config.toml
encoder_norm = "groupnorm"
encoder_activation = "relu"
encoder_depths = [4, 4, 4]
encoder_stem = "deep"
decoder_activation = "silu"
decoder_widths = [48, 96, 144, 192]
decoder_block = "basic"
init = "kaiming_normal"
residual_init = "none"
merge_dims = true
max_steps = 2700
final_lr_fraction = 0.1
adamw_weight_decay_other_params = 0
Rows from block 10 of the encoder, named by matrix and row number. Each number is 128 + 32 x the weight over the matrix's rms, rounded and kept within 0 to 255. All counts start at 0.
# mid10: scale 2 3x3 conv (encoder.blocks.10.mid.1.0.weight, 120x120x3x3, standardized in use), inputs 0-5, a 3x3 kernel for each
mid10.0 [114 164 153 128  84 159 131 150 176 124 147  91 114 153 186 101 195 164 102 138 105 145 153 154 112 168 117 102 107 118 148  91  64 112 136 128 125 134 198 111 198 135 110 149 175  94 135 181 135 150 164 119 134 128]
mid10.1 [119 124 130 171 117 137 110 158 136  99  71 178 118  94 114 143 149 173 129 106 111  93 130 147  53 126 150 144 163 129 150 150 148 194 117 133 131 131 154 149 135 164 133 125 127 125 103  82 113 121  73 108 131 116]
mid10.2 [147 154 158 138  79 163 138 100 142 146  88  42 142 127 145  71 165 117 138 164 107 143 186 179 111 141 149 126  91 148 109 129  97 105 154  94 139 119 119 138 183 160 117 138 153 123 120 136 140 135 106 140 125 193]
mid10.3 [122 126 140 112  89  89 162 154  97 145 107  86  92 129 115 152 156 103 128 131 133 115 172 126 115 144 122 127  94 125 116 102 168 146  96 126 137 110 104 184 132 106 149 136  37 158 109 114 144 163 123 110 119 153]
mid10.4 [160  39 121  99 131 137 163 177 119 131 110 113 108 126 151  88 162 128 172 178 129 114 168 102 119 208 137 120 109 162 117 113 115  97 153 126 158 109 142 120 131 145  77 130 137 109 115 105 113 111  81 185 154  83]
mid10.5 [206 164 181 101  65 185 122 121 155 116  87 176 155 103  78 118 150 106 104 166 125 133 135 126 121 114 150 131 145 110  64  98  97  84 112 158  95  89 209 144 148 148 120  91 110 140 136 124 123 115 110 133 138 169]
mid10.6 [163 128 113 160 127 157 125 137 129 152  90 123 132  79 134 138 173 122 130 144  35 102 134  70 168 143 122  74  81 101 138  17 110 126 149 195 109  82 112 131 127 101  95 128 126  99  90  82 139 154  84 135 112 151]
mid10.7 [143 168 195 139 142  65  97 124 166 123 118 111 123 144 125  94 165 128 133 179  81 152 147 162 190 153 142 116 149 147 105 147  79 118 113  53 114 143 185 134 125 167 124 113  63 122 133 111 125 198 179 132 143 129]
mid10.8 [134 180 112  93  84  93 158 151 136 155 134 117  87  96 150  83 136 140 127 152  78 122 133 129 117 135  86 133 180 153 138 142 182 141 126 142 134 148  89 198 140  89 171  40 133 126  84  56 128 129 165 152 132 146]
mid10.9 [153 111 115 154 132 109 165 133 123 127 183 175 102 131 127 135 134 126  94 141 111 168 148 109 192 165 133 140 102 125  95  78  97 127 126 100 148 151 128 115 116 148 106 102  74 137 155 157  93 146 127  81 146 194]
mid10.10 [110 136 125 131 140 114 225 137 111 144  56 133 143 134 157 121  99  82 171 117 157  80 125 152 111 126 152 125 137 133  83  97  84 109 148 165 196 124 140 143 105  55 112  92 144 150 174 118 108  96  94 115 187 162]
mid10.11 [123 122 172  83 125 125 167 152 106 107  56 173 108 204 110 126  56 180  79  45  87 155  84 110 150  99  96 184 112 115  93 114 187 129 165  76  90 118 102 130 124 122 148 100 120 128  40  86  79 208  53  67 125  95]
mid10.12 [ 65 156  95 111 189 164 143 185 161  88  60 106 185 136 191 169 115 137  68  87 111 116 132 141 144 120 131  77 100 116 164 165 120 131  97 118 159 115 113 114  68  67 214 173 135 128  63 113 141 130 131 170 103 165]
mid10.13 [142 167 128 118 123 103 149 125 133 145 132  83  76 111  83 119 108 126 117  89 131 122 107 108 137 128 108  98 125 129 142 188  98 120 123 149 103 137 128  88 116 106 100  95 138 130  42  50  90 116 124 116 153 119]
mid10.14 [156 145 119 143 151 132 130  81  94 157 102  48 141  86 153  75 150 130  57 103 167  93 140 156 162 132 128  87 153 152 141  99  98 161 118 112  97 110 156 198 143 121 101 115 161 123 150 131 148  95 147  83 169 158]
mid10.15 [105 132  90 158 128 133 118 112  78  93 111  81  81 117 136 159 130 156 184 162 122 101 143 102 126 120  75 133 143 135 148 160 114 158 142 125 143 120 113 142 101 101 155 116 128 140 185 183  89 106  76 106 149 139]
mid10.16 [111 136 140 111 117 117 140 120 150 108 160 149 118 160 152 167 139 108  83 110 132 184 116  92 137 182  82 126  98 107  92 176 130 145 187 124 117 131 140 125  87 121 146 126 132 144 111 146 162 131 133 128 127  67]
mid10.17 [147 141 144  99 124 220 196 113 141 132  50 109 115 111 167 131 144  66 140 113 111 168 171 121 157 140 137  90 127 131 169 167 127 132 139  99  61 140 165  97 108 137 111 121 133  62 178  89 162 171  43  71 100 106]
mid10.18 [144 116  89 128 179 111 124  75  49 175 124  78 202 128 127 133 150 133 108 150 202 149 127  96 127 155 151 135 130  96 109  89 129  70 114 142 121 124 102 161  73  82 105  90  96 161 193 205 140 112 156 129 164 127]
mid10.19 [162  85 210 140 124 131 132  32 133 149 154 134 159 148  78 131 125 143 110  92 153 136 131 127 108 191 174 174 144 121 109  87 111 218 132 136 133 141 149 111 142 152 164  68 112 143 104 117 120 109 110  80 168 188]
mid10.20 [152 139 140  89 130 144 110 179 174 113 114 142 110 146 151 171 137 123 137 122 153 195  87 119  91 131 134 168  93 192  81  49 163 140 109 105 127 150 107 143 174  85 140 107 116 117 178 126 168  78 124 141 124 135]
mid10.21 [119  70 143 144 117 150  79 149 143 110 114 111 109 189 199 101 112 131 175 159 181 118 134 149 196 113 153 157 181  46 136 167 148 138  97  59  74  71  78 111 131 137 117 131 153 173 150 112 220  66 105  85 118 122]
mid10.22 [166 164 124 107 129 104 111 112 122 102 152  91 100 163  94 109 187 173 116 158 156 166 128  90  88 136 100 195 127 103 145 118 147 152  90  75 157 117  61 144 167 173 149 100 116 187 135 125 118 159 110 157 162 169]
mid10.23 [156 118 173 158 164 170 188 121 144 103 146 151 125  83 121  34 161 149 111  87 119 170 132 115 161 175 173 110  63 124 147  67 125 107 104 182 197 157  95 119 131 130 121 130 102 173 158 237 127 155 155 151 106 176]
mid10.24 [146 118 116  85 133 112 141 115  98 142 128 167 114 111 190  76 154 151 136 146 118 132 132 100 122 119 132 109 110  82 100 150  75 115 135 105 120 128 151 133  98 123 134 134 156 106 194  87 162  76 139 130 141 139]
mid10.25 [141 128 131 109  76 148 123 191 129 114 127 201 117 117 141 192 125 105 121  86 158 151 125 138 144 117 157  81 138 121 129 166  68 155 162 102 150 121 147 116 147 120  53 129 121 137  96  81 172 140  85 174  21 103]
mid10.26 [154 151 198 160 148 145 118 119 142 120 131 229 221 131 132  92  98  83 120  74 130  93 167 157  93 118 114 102 145 153 168 136 142 194 139 176 131  69 157 154 110 123 108  81 153 147 134  78  51 134  94 124 131 151]
mid10.27 [170 157 133  80  78 101 164 181 124 136 150 126 120 133 150 125 180  93 131 119 156 147 174 161  76  84 145  67 129 126 141 149 149 153 125 152 121 120 159 144 128 166 129 139 155 162  87 114 140 198 168 111  95 111]
mid10.28 [162 128 118 138 137  94 114 115 135 157 135  40 183 135 124 126 153 112 104 105 175 116 116 122 152 134 104 117  72 138 127 163  97 174 131 109 115 144 177 195  84 158 103 139 148 153 142 162  96 103 128 130 127  97]
mid10.29 [ 77 157 118 144 129 153 165 117  92 101 135  99 113  98 143 140 160 186 167 176 171  97 117 111 124 143 126 185 123 126 147 135 109 227 154 105 105 159 161  87 110 186 109 160 177 147 107  99  94 133 115 131 182 124]
mid10.30 [127 166 167  50 100  68 118  71 132 120 153  96 113 103 218 144  98 117 146 127  74 147 134 145 127 178 166 153  58  80 174  92 109 198 129 132  85  80 115 140 118 120 175 227 130  97 109 100 128 119  93 115 134 135]
mid10.31 [ 97 107 135 188  76 148 167 111 127 160 142 200  83 142 114  91  88  86 106 143 107 129 159  87 174  70 133 108 131 165  98 135 114 165  97 120  81 149  54 217 183  94 135 152 214 108 208 150 103 132 111 152 119 108]
mid10.32 [106  77 141 143 103 127 159 153 135 140  96 160 139  87 110  55 103  93 153 136 150 169 139 179 133 145 122 136  93  95 128 114 107 142 112 114 143 160 126 136 124 145 136 109 118 107 103 132  95 138 159 118 172 162]
mid10.33 [127  77 123 123 108 161 153 120  54 161 131 137 120 107 118 169 163 167  51 177 163 144  25 149 174 101 120 160 125 103 177 124 131 139 141 108 145 132 113  94 127 103  94 150 121  98 136 112 106 117  87 118 128 165]
mid10.34 [158  95 127 114 129 157  58 156 163  73 127 137 196 160 108 129 126 129 152 109 124 153 130 163 134 122 168 170 138 151 110 107 202 126 173  99  82 179 102 180 158 188 133 117 131 111 123 140 142 117  88 109 111 145]
mid10.35 [135 157 120 187 126 116 138 135 104 124 120 184 130  72 139 140 109 121 159 170 167 142 118 152 120 123 182 161 157 172 186 167 163 136 185 159 109  63 166 129  38 121 124 125 148 188 142 110 148 190 162 122 161 112]
mid10.36 [117  85 123 110 136  99  85 126  76 163 133 162 120  99  89 175 154 109 138 120 157 137 128  94 119 124 142 132 125 188 100 133 136 126 101  73 141 155 147 186 140 117 145 121 123 134 112  84 113 120  68  99 115  81]
mid10.37 [149 132 147 167 108 142 150 118 115 132 153 121 133 127 154 127 134 140 107 132 135 136 158 121 136 203 127 148 151 143  78 143 108 126 113 122 144 126 121  75 178 135 126  81 102 109 117 143 147 122  79 126 191 110]
mid10.38 [141 106 108  62 138 123 134  98 197 110  45 105 156 150  93 152 120  82 180  95 101  98 196 120 119  88 124 147  99  74 142  95 140 106  85 121 122  97 143  92 151  89 168 169  96 107 111 102 145 138  97 147 114 161]
mid10.39 [135 188  78 140 123 113 140 111 126 118  82 135 103  69 104  87 129 179 131 144 116 141 136 180 138 166 128 167 104 134 154 119 121 133 130 105 121 133 143 131  92 118 120 117 150 147 128 104 162 123 121 111 138 103]
mid10.40 [111 107 124 120 123 125 116 125 128 146 149 131 153 123 122 132  86 141 102 162 109 128 125 136 126 127  45 126 129  99 159 173 162  63 132 165 155 126  74 126 150 119 144 118  84 167 164  60 133 121 124 201 172  91]
mid10.41 [ 81  79  95 152 120 129 133 132 177 157  95 115  68  53 242  63 199  96 156 108 101 165 127 101 134 158 222 161 121 155  76 105 184  78 105 140 117  80 171 151 139 121 105 109 152  70 163 110 148 180  87  48 199 170]
mid10.42 [104  36 118 111  97 127 149 117 123 121  86 138 151  84 131 110 108 116 160 134  76 126 150 132  92 110 124 137 136 106 143 116 143 103 114 128 101 145 124 130 150 110 132 113 125 130  58  92 101 122 109  77 133 137]
mid10.43 [135  91 172 141 135 120 130 129 133  98  82  98 122 135 111  73 118 153 206 165 180 129 154 157 153 115  91 146  91 122 186 163 168 142 103 177 126 150 168 125  86 149 136 147 148  76 211  97 156 103 131 138 153 160]
mid10.44 [180 108 136 182 121 128 115 163 162 172 134 144  72 115 123  80 122 119 101 208 145 179 126 162 164  97 151 165 144 144 104 120 116 154 165 145  85 139  99 152 137 112 102 131 108 119 154 127 137 137 188 162  96 191]
mid10.45 [154 113  89 158 173 107 180 130  83  98 182 126 111 131 121 112 106 217 121 137 109 135 109 134 113 134 140  66 149  46 129 206  80 137 201  96  99 104 123 143 149 144  91 152 120 125 137  52  90  94 176  97 131  97]
mid10.46 [135 200 149 116 123  86 146 120 110  68 119 157 158 136 102 192 153 118 123 138 129 113 123 132 190 135 130 160 125 122 167 150 119  79 119 108 123  88 155  34  64 147 126  70 148 184 145 139 167 128 120 164 142 129]
mid10.47 [154 134 131 110 129  73 114 124 125  66  99 163 149 129  99 178 116 124 163 141  96 127 116 138 174 128 117 110 112 139  68 137 104 113 140 130  93 126 146 117  91 139  96 130 131 125  98 138  76 151 120 105 123 140]
mid10.48 [120 118  83 175  90 114 143 102 101 148 154 107 179 116 106 164 134 118 102 139 138 110 210 154  91 104 148 131 116  82 178 107 115 157 158 169 155 188 137 130  71 137 114 146 116 145  78  79  95 155 126 113  88 115]
mid10.49 [141 114 140 185  97  96 168  91 113 130 132  65 119 162 161 146 163 136  97 108 161 146 113 125 121 154 134 139 129 168 134 155 143 113 129  83  90 108 159 151 185 147 144 138 117 128 162 160 131 131 131 125  80 111]
mid10.50 [160 125 129 126 128 135  88 146 110 158 140 103 143 120  98 172 101 132 128 191 133 144 141 141 108 117  92 141 137 135 110 160 162 107 134 121 180 108 107 104 122 121 168 130 139 155 176 133 143 121 102 142  69  63]
mid10.51 [131 117 172 158 159 163 107  95  70  69 177 129 182 128 125 114 119 121 135 199 196 104 171 102 109 106 123 145 140 126 116 101 122  95 109 116 141 117 104  93 116 100 149  92 132 121 215 176 135  82 152  84 114  75]
mid10.52 [107  86 136 155 142 121 126 139 111  44 121 135  86 110 163 142 156 180 137 154 134 231 125 124 142 180 108  44 242 169  56 150 126 150 146 144 161 148 122 119 106 190  94 126 184 121  68  85 128 179 125 162 152 171]
mid10.53 [169 127 127 143 154 158 140  94 140 127 141 144 162 124  92 158 153  82 108  81 138 150 115 153 106 150 144 107 152 132 145 148 126  79 175 133 135  72  82 116 143 137 107 131 125 108  90 186 124 105 156  98 164 140]
mid10.54 [167 126 132 113 123 101 112 134 131 156 176 148 149 112 151  81 104 126 148 173 125 153 111 139 118 135  86 102 167 103 126 147 137 172 142 159  80 136 145 164 159  77 101 162 154 160 147 188 158 162 127 148 174 129]
mid10.55 [126 145 148 126 103 105 149 142  74 131 117 122 121 126  85 159 182 139 162 146 128 117 111 139  88 141 178 162 139 190 114 130 186 110 154 195 159 142 150 120  92 153 139 127 220 189 141 118 108 180  87 132 145  92]
mid10.56 [ 73  68 119 172 119  57 131  99 128  93  94  94  83 139 197 159 129  62 161 151  94 118 151 112 141 134 111  73 123 135 122 130 117 122 116  78 224 138 156 143 117 117 145 160  85  91 127 166 121 152 176  99 131 100]
mid10.57 [123 126 118 110  87 172 130  90 123  87 102  74 172 172  98 172 154 176 167 116 131 144 183  99 154 116 104 160 159  78 164 101 149 141 122 138 118 157  79 167 120 107  94 126 189 118 130 123 125  64 161  80 145 124]
mid10.58 [167 116 155 151 119 135 138  94 133 159 153  96 162 130 157 109 203 141 130 132 102 104 160 131  91  69 128 107 100 107  93 154 196  77 120 141 157 156 143 129 124 146 159 125 115 146  90 134 115 104 124  90 123  71]
mid10.59 [110 132 140 172 130 121 155  70 208 115 130 128 108 138 144 139 131  92 128 107  90 157 168  82 143  97 145 126 159 118 105 147 120 151 147 129 145 141 135 136 159 189 129 140 154 112 179  85 135 190  72 141 152  64]
mid10.60 [ 93 115 150 128 112 113 108 125  92 128 223 142 132 165 168 169 209 137 142 160 145  83 107 136 121  99 133  88  63 142 183 139 137 144 146 121 110  31 147  78 141  52  84  97 123 109 136 101 132 210 126  74 127 145]
mid10.61 [147 127  75 155 104 156 121 137 133  81 165 114 130 163 123 144 105  77 155 131 174 124 153 106 104 100 150 131 110 132 144 141 147  71 108 101 186 134  48 109 159 111 139 127 113 110 201 123 153 145 163  82  80 131]
mid10.62 [ 73 130  88 174 165  71 137 135 139 150 192  94 170 100 152 135  94  96 111 121 127 113 130 144  76 129 135 138  63 155 127  91 147  84 106 151 124 121 105 147 132 108 108 102 151  81 157  76 123 162 148 135 130  82]
mid10.63 [119 122  85 192  96 140  98 131 113 141 106 131 106 107  81 159 157 164 115 111 126 139 129 159 110 143  91  60  83 153 194 146  87 123 113 135 110 118 113 136  63 102  90  61 157 131 131 145 160 107 129 127  57  78]
mid10.64 [178 131 105 130 159 124 139 103 195 143 107 187 129 112  88 155 128 105  95  66 139 148  99 108 142 147 129 133 100 167 132 127  87  67 145 117 111 123 112 126 102 117 130  86 136 168 121 108 175 156 105 137 132 162]
mid10.65 [112 120  92 114 175 131 128 145 135 132 144 158 193 102 145 121 126 132 188 127 101 112 152 139 145 211 130 138 107 128 102 102 136  90 128 128 150 132 129 127  92 120 144 146  97 128 119 129 136 132 122 134 127 126]
mid10.66 [127 133 163 176  89 131 119 163 169 200 157  72 136  63 178  83 131  96 105 135 201 196 150 103 132 116 109 103 102 145 222 125 128 136  56 139 178 125  98 114 127 128 149 124 129 160 142 181 195 140 125 125  78 136]
mid10.67 [132 100 120 122 123 110 123 137 132 149 171 126 119 184 192 133 120 128 146 139 100 142 168 142 122 141 155 198 105 166 156 138 121 160 146 143 161 158 162 111 139 112 116 143 126 119 190 153 139 130 102 129 150 108]
mid10.68 [ 93 150 141 108 132 146 128 137  92 121 119 145 152 110 143 116 115 117  92 120 150 174 136  98 118 137 135 165 127 178 112 113 136 167  82 126 100 124 146 129 130 147 147 150 132 174 107 114 134 106 169 126 133 121]
mid10.69 [120  92 137 105  98 119 150 118 129 131 122 175 146 144 149 124 125 165 175  98  76  93  82 113 144 167 128  88 123 206 148 106 108 186  84 134 144 151 167 136 139 122 167 161 100 116  96 187 126 147 217 115  97 186]
mid10.70 [ 69 133 142 129 127 103 129 128 161 108 132  81 112 119 116 109  67 163 128 128 136 120  91 164 100 131 114 127  80 222 102  93 111 144 112 120 137 129 171 137 118 118 127 127 123 121 103 168  98 119 143 126 130 133]
mid10.71 [126 118 150 184 160 143 142 143 122 140 127 130 155  89 113 125  91 204 134 140 123 140 136 164 140  95 147 120 153  99 103  98 111 112 108 166 111  99  72 165 139 125 128  60 109  91  98 121 111  68  92 127 124 139]
mid10.72 [125 210 157  91 151  53 145  79 129 143 106 147 148 132 126 109 151 149 151 125 141  87 134 161  88 120 164 121 120 132 138 122 114 149  98 140  96 105 175  88 125 169 148  96 137 134 107 104 102 164 131 127  53 124]
mid10.73 [139  98 132 135 137 138 126 127  92 151 123  74 129 203 109 160 120 119 169 137 136 115 105 136 126 122 114 127 116 148 133  81  97 180 141 140 118 109 108 121 119 135 110 130 134 146 135 149 130 137 100 109  79 169]
mid10.74 [ 37 109  42 124 115  85 204  81 114 158 114  99 126 126 120 111 146 111 119 104 132 104 131 105 115 201 158  92 132 137 134 133  71 158 103 127 148 139 128 124 235 142 158 190 113 146  79 149 119 106 130 122  97  99]
mid10.75 [ 97 122 119 119 159 140 170 102 144 169 151 150 109 157  84 147 183 173 115 120  74 145 144 142 101 122  86 198 179 128 102 119  96 137 126 138 139 105 121 187 133 161 134 130  70 113 131  98 104 108 110  92  65 120]
mid10.76 [ 93 157  70 144 116 127 114 151 171  85 135 101 171 150 239  99 145 105 163 125 120 134  81 158 161 155 135 164 136 119 106 136 188 142 187 170 144 139 123 113 141 130 144  62 108 116 144 122 105 103 115 108 131 110]
mid10.77 [ 74 114 174 111 110 141 129 126  64 145 166 100 190  66 135 157 145 125 153  96  93 113  45 131 183 218 167 158 212 166 117 122  84 100 155 140 168 139 108 136  25 142 188  40 125 174 106 118 165 112  10 108 151 129]
mid10.78 [106 125 113 132 168 119 102 144 158 110 166 107 155 174 150 170 164 140 183 131  92 190 113 111 185 142 131  89 157  23 183 139 162 109 126 102 107 128 130 196 134 141 134 118 138 181 135 112 242  69 108 130 110  82]
mid10.79 [ 85  98  50  87  89 100 132 157 180 148 171  93 126 120 147 151 140 140 123 131 127 128 126 124 159 126 113 156 108 147 112 144  53 150 190  70 116 133 103 111 135 128 116 148 135 155 139 105 154 130  65 128 168  32]
mid10.80 [ 37 211 156 135  81 204 138 130  80 177 127 116 130 109 147 136 126 106 151  96 152 115  98 110 216 170 133 114 121 105 157 119  58  43 122 148 118 147 137  60 177 130 186 140 120  91 107 137  82 149 121 132 139  75]
mid10.81 [144 130 140 145 104 107 122 128 105 127 109 129 161 218 159 130 131 119  82 138 144 114  88 128 126 128 122 136 140  97 139 116 142 108  97  86 147 141 103 134 118 113 125  88 111 116  99 149 114 128 111  58 210 125]
mid10.82 [130 113 139  65  89 179 178 134 129  73 108 147  80  97 159 120 122 143 142 120 170 188 154 150 191 147 139 146 150 160 127 166 148 156 122 118 116 117 145 131 136 151 116 151 125 118  81 203 143 102 182 120 102 129]
mid10.83 [122 194 121  45 137 128 119 134 132 129 154 166 135  95 148 121 159 140 157 111 104  96 130 129  83 106 125  97 141  88 184 119 135 177 144 150 174 159 117 137 144 132 136 132 155 179 133 122 159 136 102 146  98 120]
mid10.84 [110 127  80 191 149 158 125 129 124 137 130 156 122 158 137  71 127 120  93 134 184 130 136 159 117 126  85 111 115 155 133 148 167  91 155 138 145  81 102 105 147 162 106 152 125 157 132 183  83 119 120 105 158 130]
mid10.85 [ 87  94 112 127  81 200 127 164 135 192 129 110 114  98 147  61 110 129 156  94 110 220 105 179 176 111 179  72  95 126  98 113 133 105 149 158 120 155 122 112 129 137  80 123 143 155 176 114  85 152 125  79 168  93]
mid10.86 [139 135 131  61 147  97 142 181 161  96 141  90 116 178 106 107 162 144 149 143  97 104 111 109  98  79 112 106 133 181  99 107 119 178 157 123 127 190 136 122 139 132 137 149  83 158  75 114 121 136  87  93 152 133]
mid10.87 [132 103 131 101 148 179 145 108 134 135 140 119  85  92 134 150 105 127 146 117 155 115 124 151 150 162 162  83 135  60  82 156 158  91 136  88 125 117  77 105 112 142 113 115 116 103  83 104 157 150  54 166 123 126]
mid10.88 [ 97  63 135 120  92 156 125 115 140 136 184 134 128  75 114 130  79  82 133 123 129 140  65  78 180  73 122 153 133  97 110 110 145 134 120 141 104 143 115 109 152  92 195 159 132 150 152 124 139  92 140 106  95 108]
mid10.89 [130 178 155 127 144 136 159 147 183 136 118  97 162 146 113  53  78  75 143  82 145 131 128  65 109  97 119 109 156  81  97 139 110  82 108  98 164 101 180  88 143 132 132 139  95 179 101 175 119 151 133  23  58 109]
mid10.90 [ 96 135 157 132 172  83 143 138 108 131 114 134 130 128 207  80 120  52 112 139 169 126  74 128 128 126 157  63 112 115 112 119 140  78 111  83 128  84 145 114 122 157 135  95 135 116 128  83 210 117 185 129 174 119]
mid10.91 [ 99 156 166  78 145 109  77 132 148 128 134 161 152 121  90 128 153 155 120 115 133  74 127 136 157 166 124 154 132 154 123 146  77  81 162 165 119 155 127 181 137 119 112 131 135 154 105 194 108  38 103 134  91 139]
mid10.92 [144 118  81 133 111 111 103  99 193 166 102 117 112  87  47 138 181 149 120 156 123 138 127 108 128 117 143 122  92  84 151 140 131 157 123 153 118 115 113 113 123 125 107 137 130 121 145 207 126 128 131 110  68  89]
mid10.93 [149 126 155 169 126  97 168 145 147 130 128  93 217 161 125 132  87 128 103 142 136 126 148 153 141 130 135 190 115 115 141  96 136 175  78 132 144 114 107 149 133 127 101 100 172 103 154 139  83 119 145  90 146  96]
mid10.94 [199  99 141 133  88 146  91 177 147 140 129 115 149 121  96 135  73  83 140 115 153 129 149 144  92 129 118 102 155 124 144 168 138 135 134  99 135 110 136 115 121 167  80 142 119 141 110 154  62  91 141 100 135  75]
mid10.95 [109 118  20 125 117 124  82 166 122 168 184 140 109 140  99 131  87 151 138 115 109 121 183 128 127 135 135 176 149 142  96 157  90 102 159  52 132 126  89 160 113 137  70  77 167 101 118 129 123 101 108  88 129 118]
mid10.96 [146 146 130 143 129 146  93 145 146 156 158 137 133 133 134 136 136  70  71 123 145 138  83 123 134  84  83 160 173 209 130 146 156 106 185 147 136 167 114 127 148  97 158  79 145  56 210 130 180 217  67 134 195 192]
mid10.97 [ 95  56 155 169 115 130 108 176 171  92 167 147 110 131 142 147 112 181 130  84 177 153 111 153 164 139 110 130 131 157 136 122 109 122 124 130 113 120 174 158 136 127  66 118 147 131 220  54 134 111 121  93  96 104]
mid10.98 [ 59 121 181 112  97 151  95  79 164 178 155  78 165 128 131 153 153 144 134 158 148 129 199 124 115 117 139 120 161 157  98 111 179  88 123 125  88 110 191 137  62 167 130 123 143 237 187 131 193 113 138 137 152  80]
mid10.99 [122  75 192 136 138 146 112 142 107 110 108 131 134 116  96 194 112 121 117 133 132  99 150 160 198 168 141 154 131 149 136 122 118 129 151 102  83 149 112 100 111 149 166 176  83 177 175 128 126 202 141 178  76  77]
mid10.100 [146 122 132 119 181  57 152 151 185 115  88 133 150 125 153  85 192 136 130 206 133 111 184 162 144  89 157 127 180 128 103 140 204  85  95 161 173 162 160  69 115 163 143 126  56 157  81 153 170 117 135  89  39 210]
mid10.101 [190 148 129 134 121  94  63 105 148 143 109  97  97 152 145 150 137 130 144 132 164 133 151 174  95 162  93 119  79  95 107 135 184 117 158 178 135 169 162 250 102 170 101 103 153 154  52 134 132 122 149 131 108 157]
mid10.102 [ 94 113 150 119 125  62 104 160 134  88 123 190  61 124 130 144 107 164 146 168 171 111 139 133  90 123  75  99  83 142 232 154 121 130 160 145 160 130 127 132 159 129 101 121 102 211 101 148 145 203 154 115  45 137]
mid10.103 [120 151  20 130 177 123 127 105 216 135 118 136  63 114  66 128  81 121 120 147 157 103 123 187 120 137 153 139 109 112 111 129 111 163 184 140 189 107 166 156 130 119  28 127 105  46 101 145 125 183 147 121 148 140]
mid10.104 [142 137 153 142 125 134 145 114 121 138 163 133 126 116 135 115 156 138 125 164 163 127 153 127 139  96 180 139 142 152 128 143 179  99 149 108 130 131 184 138 101  92 133 141 103 120 147 138 144 146 131  67  90 145]
mid10.105 [111 135 102 135 119  88 124 110 101 130 115 146 117 104 136 125 107  94 153 149  79 108 160  94 118  92 162 134 144 178 157 125 119 130 183 144 146 107 145  83 180 111 136 123 177  74 119 134 124 130 109 151 117 138]
mid10.106 [202  73  79 198 103  82  98  80  92  90 211 190 108 124 125 150 130 168  84 120 101 112  67 112  83 157  93 128 140 129 144 135 105 122  79 109 132  81 161 122 100  97 133 131 110  89  55 148  89  74 139 200 117 205]
mid10.107 [133 203 101  74 117 129 158 116  98 119 175 160 124  72 109 117 158 123  91  85 128 115 112 133 147 193 141  39 149 162 137 143 179 179 112 171  99 131 130 140 133 129 128 115 127 109 153 138 132 122 123  92  65 142]
mid10.108 [157 114 132 105 123 114 127  97 139 152  77 172 145 164 165 121  93  95 145 194 134  71 147 155 130  83 104 143 122  96 122 178 128 101  98 131 110 122  62 147 175 137 123 146 108 135 166  35 158 127 146 204  90  85]
mid10.109 [117  73 102 179 166 144 124 149 116 134  68  96 122 125 146 130  70 142 124 126 150 127 106 131 132 147 128 133 110 147 143 136 150 128 171  93 142  95 111 137 127 109 141 158 169 153 119 116 203  94 152 122  81 138]
mid10.110 [155  81 107 215 149 113  61 126 146 194 158 107 114 131  53 136 181 108 108  81 116 166 129  88 102 138 156 123 110  85 124 109 107 144 145 128 131 142 161 112 121 124 125 105 119  61 113 129 164 111  98  59 121 217]
mid10.111 [111 101  99 135 114 141 127 102 156 128 117 130 121 122  99 116 164  84 121 128 136 173 140 100 113  70 160 147 125 155  94 156 120 107 120 127 219 175 184 135 158  85 125 130 145 100 187  98 110 225 116 128 105  69]
mid10.112 [122 164 106 135 121 132 158 158  99 144  75 163 123  68 111 163 155  92 130  84 119 127 103  87  88 132 129  55 106 127 119  99  83 163 113 121 144 188 170 109 135 100 104 104 133  73 160  84 121 153 103  79 134  99]
mid10.113 [121 101 115 203 105 116 129 102  98 149 104 153  87 179 165  90  94 148 141 150 125 148 166  82 131 141  75 144 137 200 124 119 121 137  29 140 122 114 124  97  85 155 139 136  95  58 140 120 103 123 137 118 198 147]
mid10.114 [103  95 133  60 130 186 123  82 121 168 140 173 193 160 149 121 167 128  75 128 130 122 179 133 159  95 118 126 133 149  90 130  92 124 156  42 132  88 143 121 164  88 138  73 137  84  37 164 140 170  67 152 137 158]
mid10.115 [120 122 155 100 119 167  82 101 117 135 138 117 154 104  93  91  87 185 109 137 129 148 132 155 128  94 121  85 101 159 149 164 104 120 123 151 128 165 127  88 104 107 155 148 107 106 173 118 177 132 127 151 130 116]
mid10.116 [182 110  99 128 114 127 149 106  80  86 138 185 107 128 108 144 121 116 159 119 183 189 135  73  97 110 134  79 168 185 121 116  90 150  83 138 132 182 102 138  65 169 130 121  74  29  87 183 143 154  43 125  84 110]
mid10.117 [149 126 126 187 166  61  67 111 120 144 147 138  66 132 133 115 144  71 108  82 124  99 133 142 137 161 148 112 152 103 100 141 147  95 138 136 125 128  56 138 162 160  87 170 153 136  87 113 150  72 104  87 102 150]
mid10.118 [127 117  90 149 107 126 176 129  58 129 133 111 111 147 106  98 110 137 135 142 133 121 142 135 154 174  97 190 124 121 156 170 130 134 110 143  88 127 136 105 128  98 129 154 124 121 121 212 133 157 137 140 156 106]
mid10.119 [149  99 140 153 128 126 168 119  83 140 186 190 123 142 170 142 133 137 157 167 137 151  65 154 114 131 142 102  66 134 126 102 118 126 104 126  77 191 144 116 151 126 133 115 189 160 139 124 133 102 141 140  90  82]